From a checkpoint of a small image diffusion model.
Model: arch dit, activation gelu.
Training: soap at rate 0.0016, 8200 steps.
Data: trained on Sentinel-2 satellite tiles (TerraMesh), 36250 training examples.
Rows from block 6 of a small image diffusion model, named by matrix and row number. Rows with one number belong to one neuron. Each number is 500 + 50 x the weight over its row's rms, rounded and kept within 0 to 999. All counts start at 0. Numbers have three digits each. After the name is the row's rms in percent of the matrix's.
After each neuron's rows are labels from the 100 images, of 14976 (inputs lightly noised), where the neuron reaches its highest value: "colour at peak" is the nearest of a few named colours to the mean colour under the peak. Only what is clearly more common there than usual is listed. The data: Sentinel-2 satellite tiles (TerraMesh).
# fc1: MLP up (model.blocks.6.mlp.fc1.weight, 1152x192), inputs 96-191
# fc2: MLP down (model.blocks.6.mlp.fc2.weight, 192x1152, transposed), outputs 96-191

fc1.361 090:432545502463528453494533594399433561514467515447439443636511517550461532448504505509467514525488468526457500506454592437377496516447510553540518475440515503452506527540471554571466492535469464484521583488498484512494588497453471443513610568513437501602540472569547468585497516471488545564
fc2.361 093:552487519584487474510459617571538479518544573544530441493451574507484501355510490413561512481376572559458539470508413493567464461504498519440450592500455530601525401467536609539413492550473513459503595454537593490494563509515510617516433383462455512403507564550539535507534550458487582513
colour at peak: grey

fc1.564 104:466460555488521494469482434524606569485402468539579523465588463527542433534435372494533482450489504480536493441497538518464501508544421500485513474578476525516531437592510437595560522512509499509514572480528529494535498526571508533566529484538561530506522443581476463499427487507464483458
fc2.564 090:484519528507550469531454454488444429475591530557518472488460570474546519546443422573488457539421529527441530502449445451556477529463512512495527402509534406540430573397466484480543525579604538459587495532512501425502495514514550463412487568391504534436621546537504507544410517533464503507
colour at peak: pink; white

fc1.732 092:541513586564501518432522575549459529531578537428556502388436525555508510526495499590426562576489486454500487476478532477392390533469560478507621595483526514456449492441464433473436446552525525447481450485424426442505532474446544517484528515541494603465502439487550449477423482620445515539
fc2.732 094:481473430456543457483488552462527471536504444455545461520511464549496471427535516532560535526498488535542502472518450693521441526483443439495483503501549515449474537459492498508467472522518466563528621604401538481470486506576595551645492512592360440466518383532561465471476387474524496473
colour at peak: black

fc1.21 118:580411512461505465508517437452514454479420561518465485570487463634536380487448434583490404371463547534481479558519518515491493489543497592435473448453447469468544503481506531534540490495567445467471572515528525501544547538404476509521499528555518481451518565498442458435473494445442477551
fc2.21 125:508421367524488436516430517486469443544505509569505555545526475464539476427483374540523450649529414547483498456507438494454510485478527410409437540534534498464418554489455458506532569453521536501433608487534496445490494500559494480454498526404555471482431522471502528461439442472454513537
colour at peak: brown

fc1.701 086:533470546533495491545430446543496566465561507438464399532572436492541461527430513465456470426518495493497586474600481435563472472556547473462545528467619545501441491459529552500502422438428582508536483412562452472453372541564485486559586467555520502600464495602510543597563520556509543451
fc2.701 088:423469407518400426464472495551620554503448513547515444524499513511491534401521505470505512490402501480454523588515457477394466568558409570482533586539527587478590477492445572447604554453527525435508489448490458422560497450539482499473406576490584554522488491502507460463574508511458512540
colour at peak: white; pink

fc1.100 106:446555516431449440541433462518499550568488520462495449479557507532423423496467571566515567573448574478588512567599429402549608606489446492487500507517497476579503569473508526488571506526559420490479464513406537501479469467410514624504403518472561446450517605442611481434436512531632505564
fc2.100 139:482495509363550510527426490432559477552526489401467448501538482421518470497489485514483547542473546540548462486492490508507558489515545473522522553515538527544383630402590441457469491506538504523483491506543440408408520547505570424501600518518418468465532503522547417518533532506455519524
colour at peak: black

fc1.263 085:517489477525500579558544430534459532560524516447488471581620502508565460572556476589531519431527468515512441513566537466574493475632478441488479513511519483505525496420497446453575532484496532520500559438521411478422437497474577430406400524488554487504433489491458441415488485417525546556
fc2.263 076:454478466562424536539468408423527542498461529534458516535538478461484515521470470443493482562464453467561390508401446483444454508424429575443513546524583445475460524483500499366429530470525482412491447508515408580566540426512504575537478552535475496487527458467520461506567404539548539485
colour at peak: black

fc1.50 086:574636534512544559519459449420519512625476465526375545450530410467465531520457561488444484461554457554524459520462474489564499507517462470516499630518530533549533466381570507542526456465505511550525486468499569524621453595538565496452522503612488525433541480478524446503436500408551500509
fc2.50 079:414463462439496432483467524514485491458491490485570405521536367460567584495485514465468518509533522487582425450481471545452474510536492465509510536551535548495477574634505378465491527470500458537602499350441573455495475500553608502530451507441462463434548559388575411501463502453417443507
colour at peak: white; pink

fc1.625 102:449470454531533410532482554619505476429524495509546450477521504492514466568532526603525488574448491497349447467483425501453579459479493516488439547498479556520552514448464442583510517632439482494625484464535540478470466523498496472544480538472554389483515611477448537524515537516559497555
fc2.625 105:511478409507469492515486508452499467488382531473509512492472453486526523480469441579537511497494511453435476447473596473463633535530483437496528401490555441467565549496473526445425440508480550539524503481443424409446460476446511421487489503524546365513503351406455500508549396498550555462
colour at peak: grey

fc1.34 089:421512537475508521592476455591622543503526524426487488551528523426483586492532520458474540499484415492569574564513533444521565461500539566549541507463496550389453410414481515596564445478470466516522600476513450404463538535419424473458528474488393492498587486528461510541539480546435511533
fc2.34 088:554447451512539524402519528427440487513570517525487519450530471544384475433540514511465465510452589442541578481544507567590526570522539441516523517495505469470545576539515517546564488567561539457508586495593509533554444548508511418586522467469501561596534500548487531466504570489459496486
colour at peak: pink

fc1.755 096:467509552533556371504507613462414470502516538511441518557475511453466465607579537478445542555547465508509532511458447542458559562475608495524514480480481523592470495443589525516524514478532500550569522490527538527525464462516495472465517459464559490527495536621498555508649445612521558536
fc2.755 085:434405532556505428487523455534639537507418541569526523521526511512425523388526522513454496479501507545461489540503532492520621387462413567566553409405461478473638532540491482509482452478494478504640462433512580515552492436545521513510497474551541542542462574504500487413522517558450495428
colour at peak: grey

fc1.36 100:501482540320477544566549618489492412546488472525453593465466426467476496473502559495472586598557466590561462486522542515418457498515459531536525514510469513489556614478459547464509452583489438414559527591473531415471457392487599552437558478679507491580451410531550513492486410513439604514
fc2.36 112:415556536475587504515532485525495539441517498468579529443494511506575568554450519505474568424483529499535479592487464480509457484550502515428492518454588503491443470475579510510475565544594463507439510513568504531477456506462525439534417541366462567633395434515473538484501502552452578522
colour at peak: black

fc1.639 091:548524513533542413595479593520502534506503448460540547624472508543472476457533591514425522467491564445468427530518518489485388520515538568509513457483472558461494519517459483533582506484599414547458552406541491496460451536472585549525520430521503495453530496474461575527527438452486555532
fc2.639 090:511470511456449533403536547528474542501524465494436515577523517470435461445562614570519511530542504475501591429468432508465466528590477469548521391455503488546533489455562530581595469424536524536442602461574455529509470564500578457557486640505490438503505548478530481540556546475513492535
colour at peak: pink

fc1.200 123:554510526496495577522555532621448485528484471589483503511508534532548427503517523494516511521535620511567544526502598473530493500568511639531502543529510566584551441381477536522526422479466471478590501527483488456532409514568550510479486507539405501449485511403520505445545420464587464602
fc2.200 115:401521471482491545454525506543492480497517467501478474469474427554458602439474519492486466520454479548496539497481471496441401405447463422472556496473377538522391500507513519416515591547517507482547420500467464500582495436567476499535437493530427540470500543425478575451450546515523505458
colour at peak: grey

fc1.183 101:453469546520450477534588464428522452429410581488491500491591512433417539457560421482460472400557518554552508531470412527514496558520591547565487505496530486498479440508494474518458474500578478505434529456546489509541543495465511610474548524485566479584527426513396525556423498537446521486
fc2.183 085:508387507550491504472529474508456569606556551548549552477462549504385506505542479459500480544414446464584557537492511424571450441491482518577487481529469494444527543532491556568511579574508549540380459529527531508490633479457515489477517455465525485531588537630498536494395561401451466384
colour at peak: brown

fc1.121 095:522523583594487564489479594514514469605383575559516528503401465513572503505541457570480482639551426544512451484508520505509563496526457544422557506520500467482538537528403412477483466484469439574491577506531455371544533497527453493420544541546519595485539520495486545582537500497514529571
fc2.121 104:508419502457478525493526505505371506421583534504489505479529507496528555515448510498396486467557570474477616505427520515481528446470493482372449498501522509533508474467456517467450535505408492525472568505561578497492451508532410512579500449398440539477538497481451543482436431489527442515
colour at peak: brown

fc1.286 096:426525527573518498524465409516459521520565553443385490552536519526573506471536627381400470483533535494499559537536479519538498480539533430503474472526494475488454543415509489501508464494430467498456502494457502430442495520433478448428507510486400533451456437581508405591449450485534491542
fc2.286 094:494393485581569494501574498530453456445431502571472524505466478450549409514492597449488507469591449534479525494552534547491446504521546492499451528573420513500511407538486610549493451561488474484495552461475503466458517509532446562576423465499435577477482457555518557445542482456525490385
colour at peak: pink

fc1.335 090:511477435518630517435528502558533566539460505498552445503461495523529524576593578448447532527473464447444533581482480534419577521459512527501495578469469538447485484506526545506476600439519419467462601524478556477440482492484565435494510462588501474585570492541565446536515465535535455504
fc2.335 104:489527513540512507464526442479490495530562481507447542565595419456477507434457550545457463448487532451446559520484449466557497453572489503572502490505469484406562431608518488474543450420540498462423495430456534499501487514392570546596495483518461508470433386457493606515499477530490452450
colour at peak: white

fc1.298 098:473411581471590571625548483480537550541530487481515519596545515565466560512490576492479386439426473469629556393499402455435552528466516489520514564533480455489484456570570425511461485539576469480563477509439452460476521503557570568413466463562545486505451414501533542434455540568466470562
fc2.298 087:497485418519547510638526529473501484514532481486439584467597520498421505525404450550494500435427525484580484390439489444503536455460466478575499504489521444491495491465400556483471427525600546515447635515581449381539487460444459532500358568509525437465449480491506456432554578560438447507
colour at peak: black

fc1.698 094:516492539441516484446460434583434508433559582505549450515559466474527473499487510549522505468470604633403455530479420461444488570436477504628496499460459583460537511495482380512568595555501507402521479539418602418525541467479505435553482491443498498556492475496568513407467468546527487552
fc2.698 100:557540390513478526463565385480570403524496506438533567480579520495475517437452594579469491622554457429445506531355498560491480522486517505516549545421481569508452506453495406388486444526486498508456554519597517471498443450529505547456487534632492552476523596497476500461479527512544529463
colour at peak: grey

fc1.185 086:580499455538422435470528478497534501502443475510526569532475530489482560520573490575565508498530406486512563440599460526509557451523519497490505508425427493489480458433480493437510438537510556580497490414554556433528636571550592442468471442442588483487447440468466512531561601442565572481
fc2.185 072:538510521399506473525535464553560565494443581545557533512446571435568495580536464507483519447465510430573475508576525499526503510503426574480513517457562584548586465602486537465473487455398538563512520641550541432536498478451594455463599465478558447506451518432432545577582551522473518525
colour at peak: cyan

fc1.679 118:468560552438431437566498460445453560567521438412588501613490460478509482500531682481550473544561432484481457473552449568546484585548480450518417472447515485461531476515422457551481469560403485504461424504510545443500420488499486505408474521494556430570514449515599518488600471500420542470
fc2.679 107:475519421509499503491480544484495531533584504516443504464612501477511516500485614525464459405502594519469504497496477527498584579530508502617424509472621498524567472526525423496492467422523518384545520491473504481481503507536546545462529546485569467468526486476526488552508533588510534561
colour at peak: grey

fc1.544 097:513561399555502523528466489475517533633540434477435459579517516535489509574489534468580524470496499538477546445528454532526601606427513518433530499585460469455527543488543511509513479504540434433513449486457594424397499522504617468570475468508407473484456566495570493573607493509469477491
fc2.544 094:459581498456530508462519495493514543527548511461501490538529480498459460465559498471459462452532518545531504496507472527512484419529499452491513481536596528443611558498496451500552441426493502533483499460521513452527490559354605497451469536536408580503527457370426512468660611523543465560
colour at peak: white