python train.py --beta1=0.95 --shampoo_beta=0.999 --one_sided=false
Rows from block 5 of a small image diffusion model, named by matrix and row number. Rows with one number belong to one neuron. Each number is 128 + 24 x the weight over its row's rms, rounded and kept within 0 to 255. All counts start at 0. Numbers have three digits each.
After each neuron's rows are labels from the 100 images, of 14976 (inputs lightly noised), where the neuron reaches its highest value: "top examples" is what is common among them; "lies over" is the class under the peak. Only what is clearly more common there than usual is listed. The data: Sentinel-2 satellite tiles (TerraMesh). In brackets: how many of the 100.
# fc1: MLP up (model.blocks.5.mlp.fc1.weight, 1152x192), inputs 0-95
# fc2: MLP down (model.blocks.5.mlp.fc2.weight, 192x1152, transposed), outputs 0-95

fc1.461:147154141121147113147130058105117156140145107106120185146138115142152131128160119102125115138139126133102061096126101097151118126118137123150119150132102125110146151147162120163110148134106111092116133145161137107099122172101151187124135141117116100131171138193217134117152117091090113122
fc2.461:173129158130134140147127145125123139088127153111144106131123130120129111152107124127109124107104116128162182127105200083075150097124120116123148155098120092110166122149165107133070110125188129112100166120162109147159152123128121170132116138105119150123135137125155163112111119125129112122
top examples: crops (73); water (73); built area (68); main land cover: crops (45)
lies over: crops (44)

fc1.708:137153176078118116138128128109106105114128148149143156161157160107174098116091116148124156084131135096151118118094127117148137093155157135128119145106093135104112171154132133134129136135134138142156126158143118081129127082139118127087129128068154107138117082121107104114162114147147162106
fc2.708:119192161180114128158119134161132101152104131124111144171095140143145147146148044102123091152132120128169128127111161121107117143119088175165111083139139131112112170145130154133111105170127120110108108135174137125115140139153152117163159112115125113095146153116129105105151149120125074146
top examples: main land cover: crops (41)
lies over: crops (38)

fc1.100:105146121130157076127142127082181148154129140109117112114080149112133122147114120134171147155167147128127136117121110163155113184158118141107095064153119112094128115139137141175122106106115149106129125130147180184106143117143156135104120118177140132133117134114103104126114131133089151120
fc2.100:111135134117106157109129142130129115086138157109101135106126163128147164068150139135133121104084124118116147101106111177124116106160133151131135130156123138131075108115113140085149149102119156070126125133110144105195147123110126100115138140142100099086124107106141124105122116130161091113
top examples: main land cover: crops (41)
lies over: crops (39)

fc1.439:129088157131109113106135139134098110093097106090115111112132137142150162108127144135111127126190113153158136137101127170143120086146139090124125083106135153160145117101147160136111129149133115123109070136126149112141118151116121163118115111123144150097156129156134118085121105099180132156
fc2.439:145134174123182123117138119121139130097175133140138139144122140069135100082162090128123094152082184108138128137105117135132089114115118093117139106130127130105141125123089148135125137101123086162106127111115148175150160085091130170128144175118149117118179141110096119095114101117138118124
top examples: main land cover: snow or ice (33)
lies over: snow or ice (32)

fc1.464:128171105110145134145136134092149106136124128087138145138127149154121102133114095139115110087145161159154135101131111117096147114143133078118111146166139135091147193179149145116106142110129113096148132114119146155173097120123157160105122088112159120095128135175146170133134110148170167125
fc2.464:120170141166116123133097075106126144133125091113138106122110153113141141123108125130144153136110126088130120141110106127118123162125088139109148102127119128139133169098137093120096158134161114151104119153119152108152099112108103118132163121148108115151095181132117128089111188089110140129
top examples: main land cover: crops (41)
lies over: crops (38)

fc1.43:092121146141153117141157114131116143146067129134125102136138112134117170139146150164111149102151084081127100182110135104097145125114178086133122131148165108118132120161104130132131126139136108140084120124122077128164126128157121149074113156144082125108139113121119089152126125078142141147
fc2.43:147130101121117139104135151110136091113111100158151151135075150130126086144153106109103085139136162131151121154114138141104119126136100153102161111170107125102096136174081114098136098132143127148131122141153167127097125162135111167116130128126126125113128139123147111114143103134154139119
top examples: main land cover: snow or ice (34)
lies over: snow or ice (33)

fc1.34:110140063080141140136106101166152134105154112136145155166129145134125182110110103154099110133143136114093120170156124124153114129113102170100146144126156104103150119124133115112162126120147139148166110123107153121123130140104151108140122123114099105095179154133138127117127091117144136156
fc2.34:134130116124131149131149201149117138162133120097098144120142117110137095145160177134141103097120104130152143132116148084129137120127118156198096142131161144139154084124119140118135083141152155107117141116124138134141161125093159127167093160125095124121136055126158117073099097120125148133
top examples: main land cover: water (52)
lies over: water (53)

fc1.96:131113079133136120150107130085111119138126116140094157110143159116092144117126131115133132123108087171126123113104125108157106107090139132126115111141147149113127118090167130097105131095163152094124098137153162133143108122201144100137144160165165153103141099140102083103082073126094111133
fc2.96:134113082132116166098113085123127174130090136195138147162156145122125121091193130162137163092149167129116126121138121100141117137147123137138124130147124175180169144089113144137132159124118123107126140151168118110127124143151143125143117189105140170117124156121106128127069083112145153141
top examples: snow or ice (71); main land cover: snow or ice (62)
lies over: snow or ice (61)

fc1.606:137156136177120080107130138118104133095111123149124098105134131141159159119127120113142128099167099107136148149108110082121124078165149099114114134139143090137102092140124139082124156098117138098134139118135163134149118140113112192134123175148143136119105086106153130125153134176107137080
fc2.606:173122115090139130125157110164120127156129139095069131126110092126151103176117157152175134113104141148126112129137121106106108122142123142159164120143171102089125094135110125162146133160127120086168171129115088112122102112137109120121151123154159134112115167131088148132125125145132141141
top examples: crops (78); built area (70); main land cover: crops (49)
lies over: crops (47)

fc1.215:123132115158140104148129096123102154142077131136136129108129162158130151113126142140155177118126142125166113118118125092164132144151140161111136129157160170155136117154131125090115122114131155104118150133149089113125140152136152068114105157137184157148092149121173116140129114130117137142
fc2.215:158133116094142158123148151150133129170083103110141133113135147110109103148151156132174129134129150154159131083109141091165159095137093129214105083106150125134145092134142136138107147117128148079140138121129133145133155127115181088129108124136123062120122092127102139142090120120121125112
top examples: main land cover: crops (46)
lies over: crops (37)

fc1.599:175117083149108129103079119172129097107103105141150113138168139148138133113165110125132147142113104111124117095111090121130115135161145157135124127089149134112137106154134180141158124137142140178106139119128130130129122114129142130124097167140110137159118105122078148141171138126114122111
fc2.599:116094114086133101148131109149117121118098113138161131154128103142109123186118104145144170138147123154140144126072141114169149159078096064117133122110134112155094115114116161137144117130116128146142158149127158136123105154136164129140106107146087122158173168120112115163179130188136150145
top examples: main land cover: snow or ice (33)
lies over: snow or ice (32)

fc1.332:094117133152064146138133156111121139126131101187182100146145098131148158146115117114122101107179113121127119115122129083125142125127088123117121109181151111152135123122120139141147156144121108081134131153122100133114108128071144135131132143102137125125169148095146130149132143126121117189
fc2.332:105153114154148201125105127115138161127137144136157141129138134152105137130113123129125177133155109069108131173129172104114117089139131117188137112136159157147140126124104123130115122053155129152142123152112111131135115130130080149159102118120116163087116118155116105128087119120092112119
top examples: built area (81); crops (75); main land cover: crops (49)
lies over: built area (35)

fc1.467:096121086147183187136156123139108136157147131125094091147139143158096100131072118170137134132122104146132119140135124092150104137156119131128133158126115145130127146150096107126121149124172157106146138124166149132131169133094144135096140164153151151137173095114125163090115106124158136159
fc2.467:162117131184099065154121106116120131131113146133110122141112092131127076140149175139135103145117171132139120120141113090127128111136126132107124141121123095130116100118165115137179170168116154082132094118117132118121096117131135116156149156156130133128067110112121125120089184122115170109
top examples: crops (75); built area (65); main land cover: crops (61)
lies over: crops (58)

fc1.362:140145135091140152131135097119119150163141165114183080080123125110119143100137171130156086088138176161124130082089113119163122147122131156124114154187118119118140118139137141114087126145126133108127112145091102117109150108144156135121141122148150151164115083134155109174163126119119121116
fc2.362:133142125139128098153113158087106070123138054140104132063149113129144112162087105133150133123135080123139128148145132142118088117134160106139125101168116147127112106120089143099116136166132126131122126080104099096163142121111169164082111117135159167156149152122149112155147124109142134123
top examples: clouds (38)
lies over: clouds (34)

fc1.32:135071105111109089154129164100144125088159129132113119132129146143109117158103143107101112142136146121137140102162101189140137183176087100128131111106130151155157153135134136143140110120076149134147128141131133153170135104131082140133081112143106122117151123090132115124151199130146181127
fc2.32:142093079125159130131086122131120146176117135133130100141115123117096153119155151123154124136111142165131130100138106134167131112160137092129118116122108124075118116135107090135120140126144124131159110122137153157094111141156132110127096179153144092168150104109133126115134144129153145079
top examples: water (67); main land cover: water (33)
lies over: water (48)

fc1.613:138152157103121101104152138113157142103128106094161132122139138122158120162136102142122163131120149137164115159086122146108137113158133089142126094108146153131158091150135142133109155145069083182151104138087137122115093102121068115131166139166114122144096105140148046115125130117108144136
fc2.613:126149165123116131110140132072140134107140165168088134129144141152107114122140127123077114065105127115176126093153172104143119101172082137098134126135141136130126120147114092117187119130133108131105175121127139108068106116117101122111099151073148082120124096123133097104111150132120167126
top examples: crops (84); main land cover: crops (71)
lies over: crops (62)

fc1.151:122117138142077096120118141105146121133140105051131109189164128093114136123113107124138106116172111117096160172127121165150132138124169177112149117136153130170147153123121104151118128099109123118190069094167119109122118091104121170148117121153118146115147145127118123136100123096106150143
fc2.151:104094157121113177124144126122137147117123153145133121125081104162074150109115134151126122128074122146128169155122154179164075137157090168126120090137153140097110122160108144106114143110140086156089145131111114127130117127127148158128102114104138173139122115109123094110143150112124094132
top examples: main land cover: rangeland (61)
lies over: rangeland (58)

fc1.398:132121162107136087175122099142126123140080117112118154103167139136115135142169145082086142099120102147146143109114154095121113117101139185122154126135130094154153152076134084136093150135090124121131185175165147171117147123120146096139130127114148117139122110084125132104117117122143135105
fc2.398:128127122136138179122152158131130141126114135159117136129127103154074122101107191137178132148126142110139129122095112109131124109125123077136125141110139112128124133156164134093162184192170086122138106083129107155150099138097129153135131142145133123142115162125164142075080158118117097160
top examples: snow or ice (61); main land cover: snow or ice (48)
lies over: snow or ice (49)

fc1.610:124183165118159100139156096132115131156141167162088118135118125157119187124134109080126118111124142152132162101114117140132069122128129129121161130164154100084123120111113133142123095152114117106133119109109103144139111094144153088155102124116141095159115116138131125105102140139111105137
fc2.610:126141130107115104119111143142135123099123103147180118119099122110093110122114075102128160156125116136100075126104138140090111132143098134126142159141151117172146113108129131119144083157154171111064126155099116111164112164155121131118147116091120173116129114127122180136122109170123125087
top examples: water (66); main land cover: water (35)
lies over: water (42)

fc1.459:145140138144119089117120132111092140106151105135164151102090129100109146149066115110116118114124105113087113171144133098131140117149111117167157135110114076147140091148145139150080111099133142110134111146130131161099123117125116142107082091126106125138105101151156076127129096128115126107
fc2.459:128118079158145129130079103097101095113106152131121116120137119159095088108158174131129135146113140170101141151141139148158083139094117137048149115137108115108136124115124104135093136130132157133131155088123131119138095127138130069147146167104152144139133162149147069101136130129148150125
top examples: main land cover: snow or ice (33)
lies over: snow or ice (32)

fc1.641:136134099118173111088132112135148144161060147111156158113166102137111141100149096146118171163171139088107156166134174158140102093142131164125150148095137092098171139102156128147140096148143102166144149116122139101147113135157132100103134134127162118161165098120104110151162134116165094126
fc2.641:137119115128108106140128172097097136124135100148098122130101135166113156084099145151080142077085158130117108164112116153127127168112149088147123157110154116105191086103146117110183128134145112150108160136116132136132142119151117127139140101113138141162109125174132131087132152121110108120
top examples: clouds (68); main land cover: trees (45)
lies over: clouds (66)

fc1.532:093059138092182118090100112117152132134102110145114156140155111118110193158174142096154160166163138147091132170145156131115145075116114128164106117126150153083096131106131147148134121134130098092125132167106144095146126137127146129148140144121132150132123138116162126157110124155166103105
fc2.532:121119088132113116126120136138172145164133117131153090168148100128094107110114088158080136143142142183119132174065142117123095162081150134120111122132145112155126139147143109105146118130150116131122085166122093157123086129133120114117171150125132154113151141113108138124139134123107126130
top examples: clouds (47)
lies over: clouds (36)

fc1.714:108161127141138131099084117142120149157112113153118106076117163116097145145171159142146131124175142144159163145125137148145150128132113135129072133125139125121088148156155135122159145129145073132147102120118098098127121098163073126149115187148085123084125150112154155135129109110111145121
fc2.714:124126137096151139151109155127128138165118128117143142165133099146115105167088103125148095122110109115148103106116120135130101136122118127123181163145110133189103163123142098111136110094092111140108112111110113110158128156175126076102153112124135103139120111118153183150135119122132134153
top examples: main land cover: rangeland (52)
lies over: rangeland (58)

fc1.123:137100127063148134155081114140105111146068166139128147138130188132133152133135117122097121131158126110103102141126090131134173119124134120095140120118145141098148117127112142086139137097132156114154111096123135120146123110131131136091135172127102141132149077128139134172112122105110119100
fc2.123:147117107155090143106139150129123133125119128098064135119079118129135143098096117093106148099092119170100130126122161177102144125133132145172126159141132135099160091110126136155074146069138144117132127113108134081137102101128128109122113119116106120119121172077126114154116156112111142174
top examples: bare ground (61); main land cover: bare ground (51)
lies over: bare ground (49)

fc1.82:159143109176154109168118127104097098151106156084132125120087131141123125117119116153210164124098095131154117121115128109070113118144119134098154130134137100138125159119151144130115107128136127145146135142150126130154117131131138151123144178153107075141162080107127113107148144153177147111
fc2.82:162124141136157101123127135174124117137121117104165112099097130101077063150159128143149112145130157157115116113115123124133143134145137176111145102110156050104136160122126131180134092140131130135132156120134150137134125121139097111120133129146141128108157162104119096113155124148107135105
top examples: crops (65); main land cover: crops (45)
lies over: crops (50)

fc1.156:112163168095162121156154124117110088125105163136149135107117143149135145139105113150151126112133147099106133108116141128160143111156161119165098156167158117124149121171136133086131139121162132147150159125117133089132114125110164148150138141138135104099115159148138138150123133154101118175
fc2.156:130150129150110130114115110148121091129128119142125149172109143107155134125154110138141097120124137163096117131135171139081166139145152063118136149118137161115165147178160155130129132106109134111109142135110126103157103115098135138123165107158097159113131111135139167108166132120149164119
top examples: built area (72); crops (71); main land cover: crops (51)
lies over: crops (50)

fc1.497:129136134138131156104125077142100128082096119129110139125168111132143129117112114131163146125153118112077123144150134156130138093141084100119123147177116119153120177105127126155096150119142098113117148126124138071111182126116122111116131127133165167093135128110152113135156121162109136147
fc2.497:097111156122123116154114136130136149125151144161161150157109149115122114147147142121129130129119134137090133155155109149145114159145151097107120152099102110149135167144106124098113133138098137126094173155132154160091066135128112140129129079147169142171119109147173112149113108130130141124
top examples: clouds (43)
lies over: clouds (39)

fc1.640:158136118122152118149143099174110126103132186162089090145120116164146129109147120125119096118175118171144131127154125158129129172123106122122094107076158122116078121100098152129120101148123150148134104095129142124102212177122123130158112113170143132152150102105139099118134122140111135093
fc2.640:111110128101124149139129156101111096153142121140120116118152129130118152107122158113128124126055093128132112067162138133127131099117111144151103148154147101183085127143096111099114128130141125113148096097125137153151195090103167105138078110141128117146140139141156133110126097083159118118
top examples: main land cover: water (45)
lies over: water (48)

fc1.425:064134133130163126083097108163120109100150130161150138086131122133136137132139102151117136127154117116125140113126132129192129102151119157132156136132144119133112134069116180143099154164137128084094123095125131118093105122184142159089106153109170126160109117106122091151151136114141083111
fc2.425:107139125135116107129144130153125175120095103139134058141088132121112103119120107111107105114109141121114148116135128173141121145125151138132151126149108146107144166112119144097172150174111139128105175167120134108108148131139119126130148127140143112150128184135158134125143121111114140100
top examples: clouds (42)
lies over: clouds (32)

fc1.239:125126124112153112128160111102105124127126128108133142132102099130075124157114137108154145125131118105135097122142169146134117120152104117109161138159051143092106121166144124140166101116137146126136099101104094174077142111142133160086114154125132083100115128129096131113133138074143128151
fc2.239:154151093130127112154169116142127121119074135099177129120111131136077106148113142097112138124089117134124128126152142130184151107096111153087094115113121094142117187127113104133087067148130160108109146129126162042152162108142148126128143135136135118110172139108148148127078131134110144086
top examples: main land cover: bare ground (29)
lies over: bare ground (28)

fc1.432:119115116120130091168095113122144116163084117099136119136148138185132157129120121124153147102140079120106132098103110149084096126095126156118125147144121098123134143109145167167142147099127152119127148108119165107171158141119151110132141120107155140108127076134105160118100128105103135084
fc2.432:151132149129090175149092126099175123106127150070130113086106108123116171121115151139148153124132137134076117101154097120100126159163132137105136156129103127091150129117111085100165165081113140107156160106109119134122167125157115108118139119082152127128134113135136117119111123112115168126
top examples: main land cover: crops (46)
lies over: crops (42)

fc1.539:076143127088096126165108182110097139129103161132121143132132155104125101116140151125105135138156142124135113103130170094150124106124097129127048095154143122108093149097128131095151115175128136115138086133112100071116158084132116087114124136113122165140139136084123121116113126131127147121
fc2.539:126146125145154105111086116166128124134110130160128128147107134135119131174136068115105132132127107140137141083153073123123086168141139097114149158115121141181106164092148119132108094130140136131079126096085151141132147156115149119154105127152121121151143150157117118123119134158119148140
top examples: bare ground (50); main land cover: bare ground (28)
lies over: bare ground (31)

fc1.761:131154120142154149127106102169108151086121104143135160132119199159143121126151156103120176109105121131137142137096099133117134154144125130130151115149099132161128119162098158124145142123164124111121134124088154126108122137126148102162132125156113154148128136153121153175121141149123112165
fc2.761:117146099127134112133112144101161119154096143136105097105134116095134143109131084111162121150116135137148134133107158101143079145087164141114110125095133150083153147133130112167164166115115121119152138180111153163140136145099188141090110112131113093113142126138118156166117094108135100113
top examples: built area (68)
lies over: built area (35)

fc1.200:121130147145130136148139140091112122142174155147157134157087169124133110121151125116095125094114109165174111113135128102159148161157094162146153095138143099099090082159120128126145080120159144096130115121130112115118143125112164140128109115101123144121124157143134165129140134140122123109
fc2.200:106132150135116145110152166104109126113148110119116144117177143134133156098167077118157150112136105124133122103161186135123129122139146158118127137120148127163145140120135112136096098174113186087122111124115145125143120157101175113178142166168109122112167095134138168111142116131124130105
top examples: main land cover: trees (47); clouds (37)
lies over: trees (45)

fc1.31:142099119123085122093131110133167120166123134100134162096128150117179149109157104135108148101116138085166133147141131142123117111135142168090084140107111134114171117136118137137137104152096140130128187145167146111093139157118156132122121096146122081127131140102108117157127132125124180148
fc2.31:139142137130177151171135149139124113150150118159149142107119116141163166154138100142105146143112100116134133108110147122118121180116145130128108122127121122146123121118079156138150094159143149138150061087151182117166130074101170146137132143117110133123113118079119175130115102107157069111
top examples: built area (65); main land cover: crops (47)
lies over: built area (42)

fc1.765:133120157175125081146097150114094129117080128139116107126147092116146118104100125128130157108065110176160148092105122134112122134123152099147148165157162145126150153139158134111135146130101121106153171090164133142178109124117146152150127144129154182101080143098150134164129114124130129149
fc2.765:132117122107137180114109103112090138141159111126158114125144150104144132127100098141150141122168130127136082122086115144161129129171084093080093088117118141099133155144144149158141132125111081127186116172113153101118136147117157184153157152139162159117163143173125147139168112125085166111
top examples: built area (68); crops (65); main land cover: crops (48)
lies over: crops (41)

fc1.243:140083126128150135098112128132137163128168114137119106131158131132108118124157106131125155127157110127122101154153135134149129114161098135127150113110092156148082185153100121181144123103106171178156122169159137166153149134103089103101116133158156120119118102137126164100121131144123068135
fc2.243:126125115131123046129083054119116159131134118122145127140157110114163108135090151121146143122115101138117125149126138072126119105118096120118133094114115113153148111120137122125124169082108117094117107094108126122144102112144149076131132146159111130129144086125130124129114166129148101096
top examples: main land cover: snow or ice (33)
lies over: snow or ice (32)

fc1.310:126130111145084135121143079090132144136116152123092127116124134130106108075104143153133134129127179144115119080138127115128115081131128114127220154147113151169168149108109145151121072093131143081110141145172116160142146121147130110151133124104151129145119127162147128124125157096103138154
fc2.310:132164145111187114138124171108136139152148082114162140121108163089099104118140055161131107121142103122127135104123143174107120133137173117109089143133099112072168115151125136085159098119146137098160112104132111080172144102130124132099109114104106157118113151120133138109098102102167116083
top examples: main land cover: snow or ice (33)
lies over: snow or ice (34)

fc1.199:162117118146171127153111101119114138071162119197073100122133108135093135140134141093133136170147130130167127119133128195106141133155115134117122116145129155137121129110100142154168141118094158140081125113144127119116130155128092131145135114132124132121171142088134101113131120091111157124
fc2.199:132152129116097114096117156145130140142168137124170155171161123132141130134123065131145132141122124127174112118118147197175165120117160160121102149125138104155126124155137131172140140137170110085166123132111133155141123131107151120160145141157154127057147099136124156141138127127134091100
top examples: water (68); main land cover: water (49)
lies over: water (49); snow or ice (32)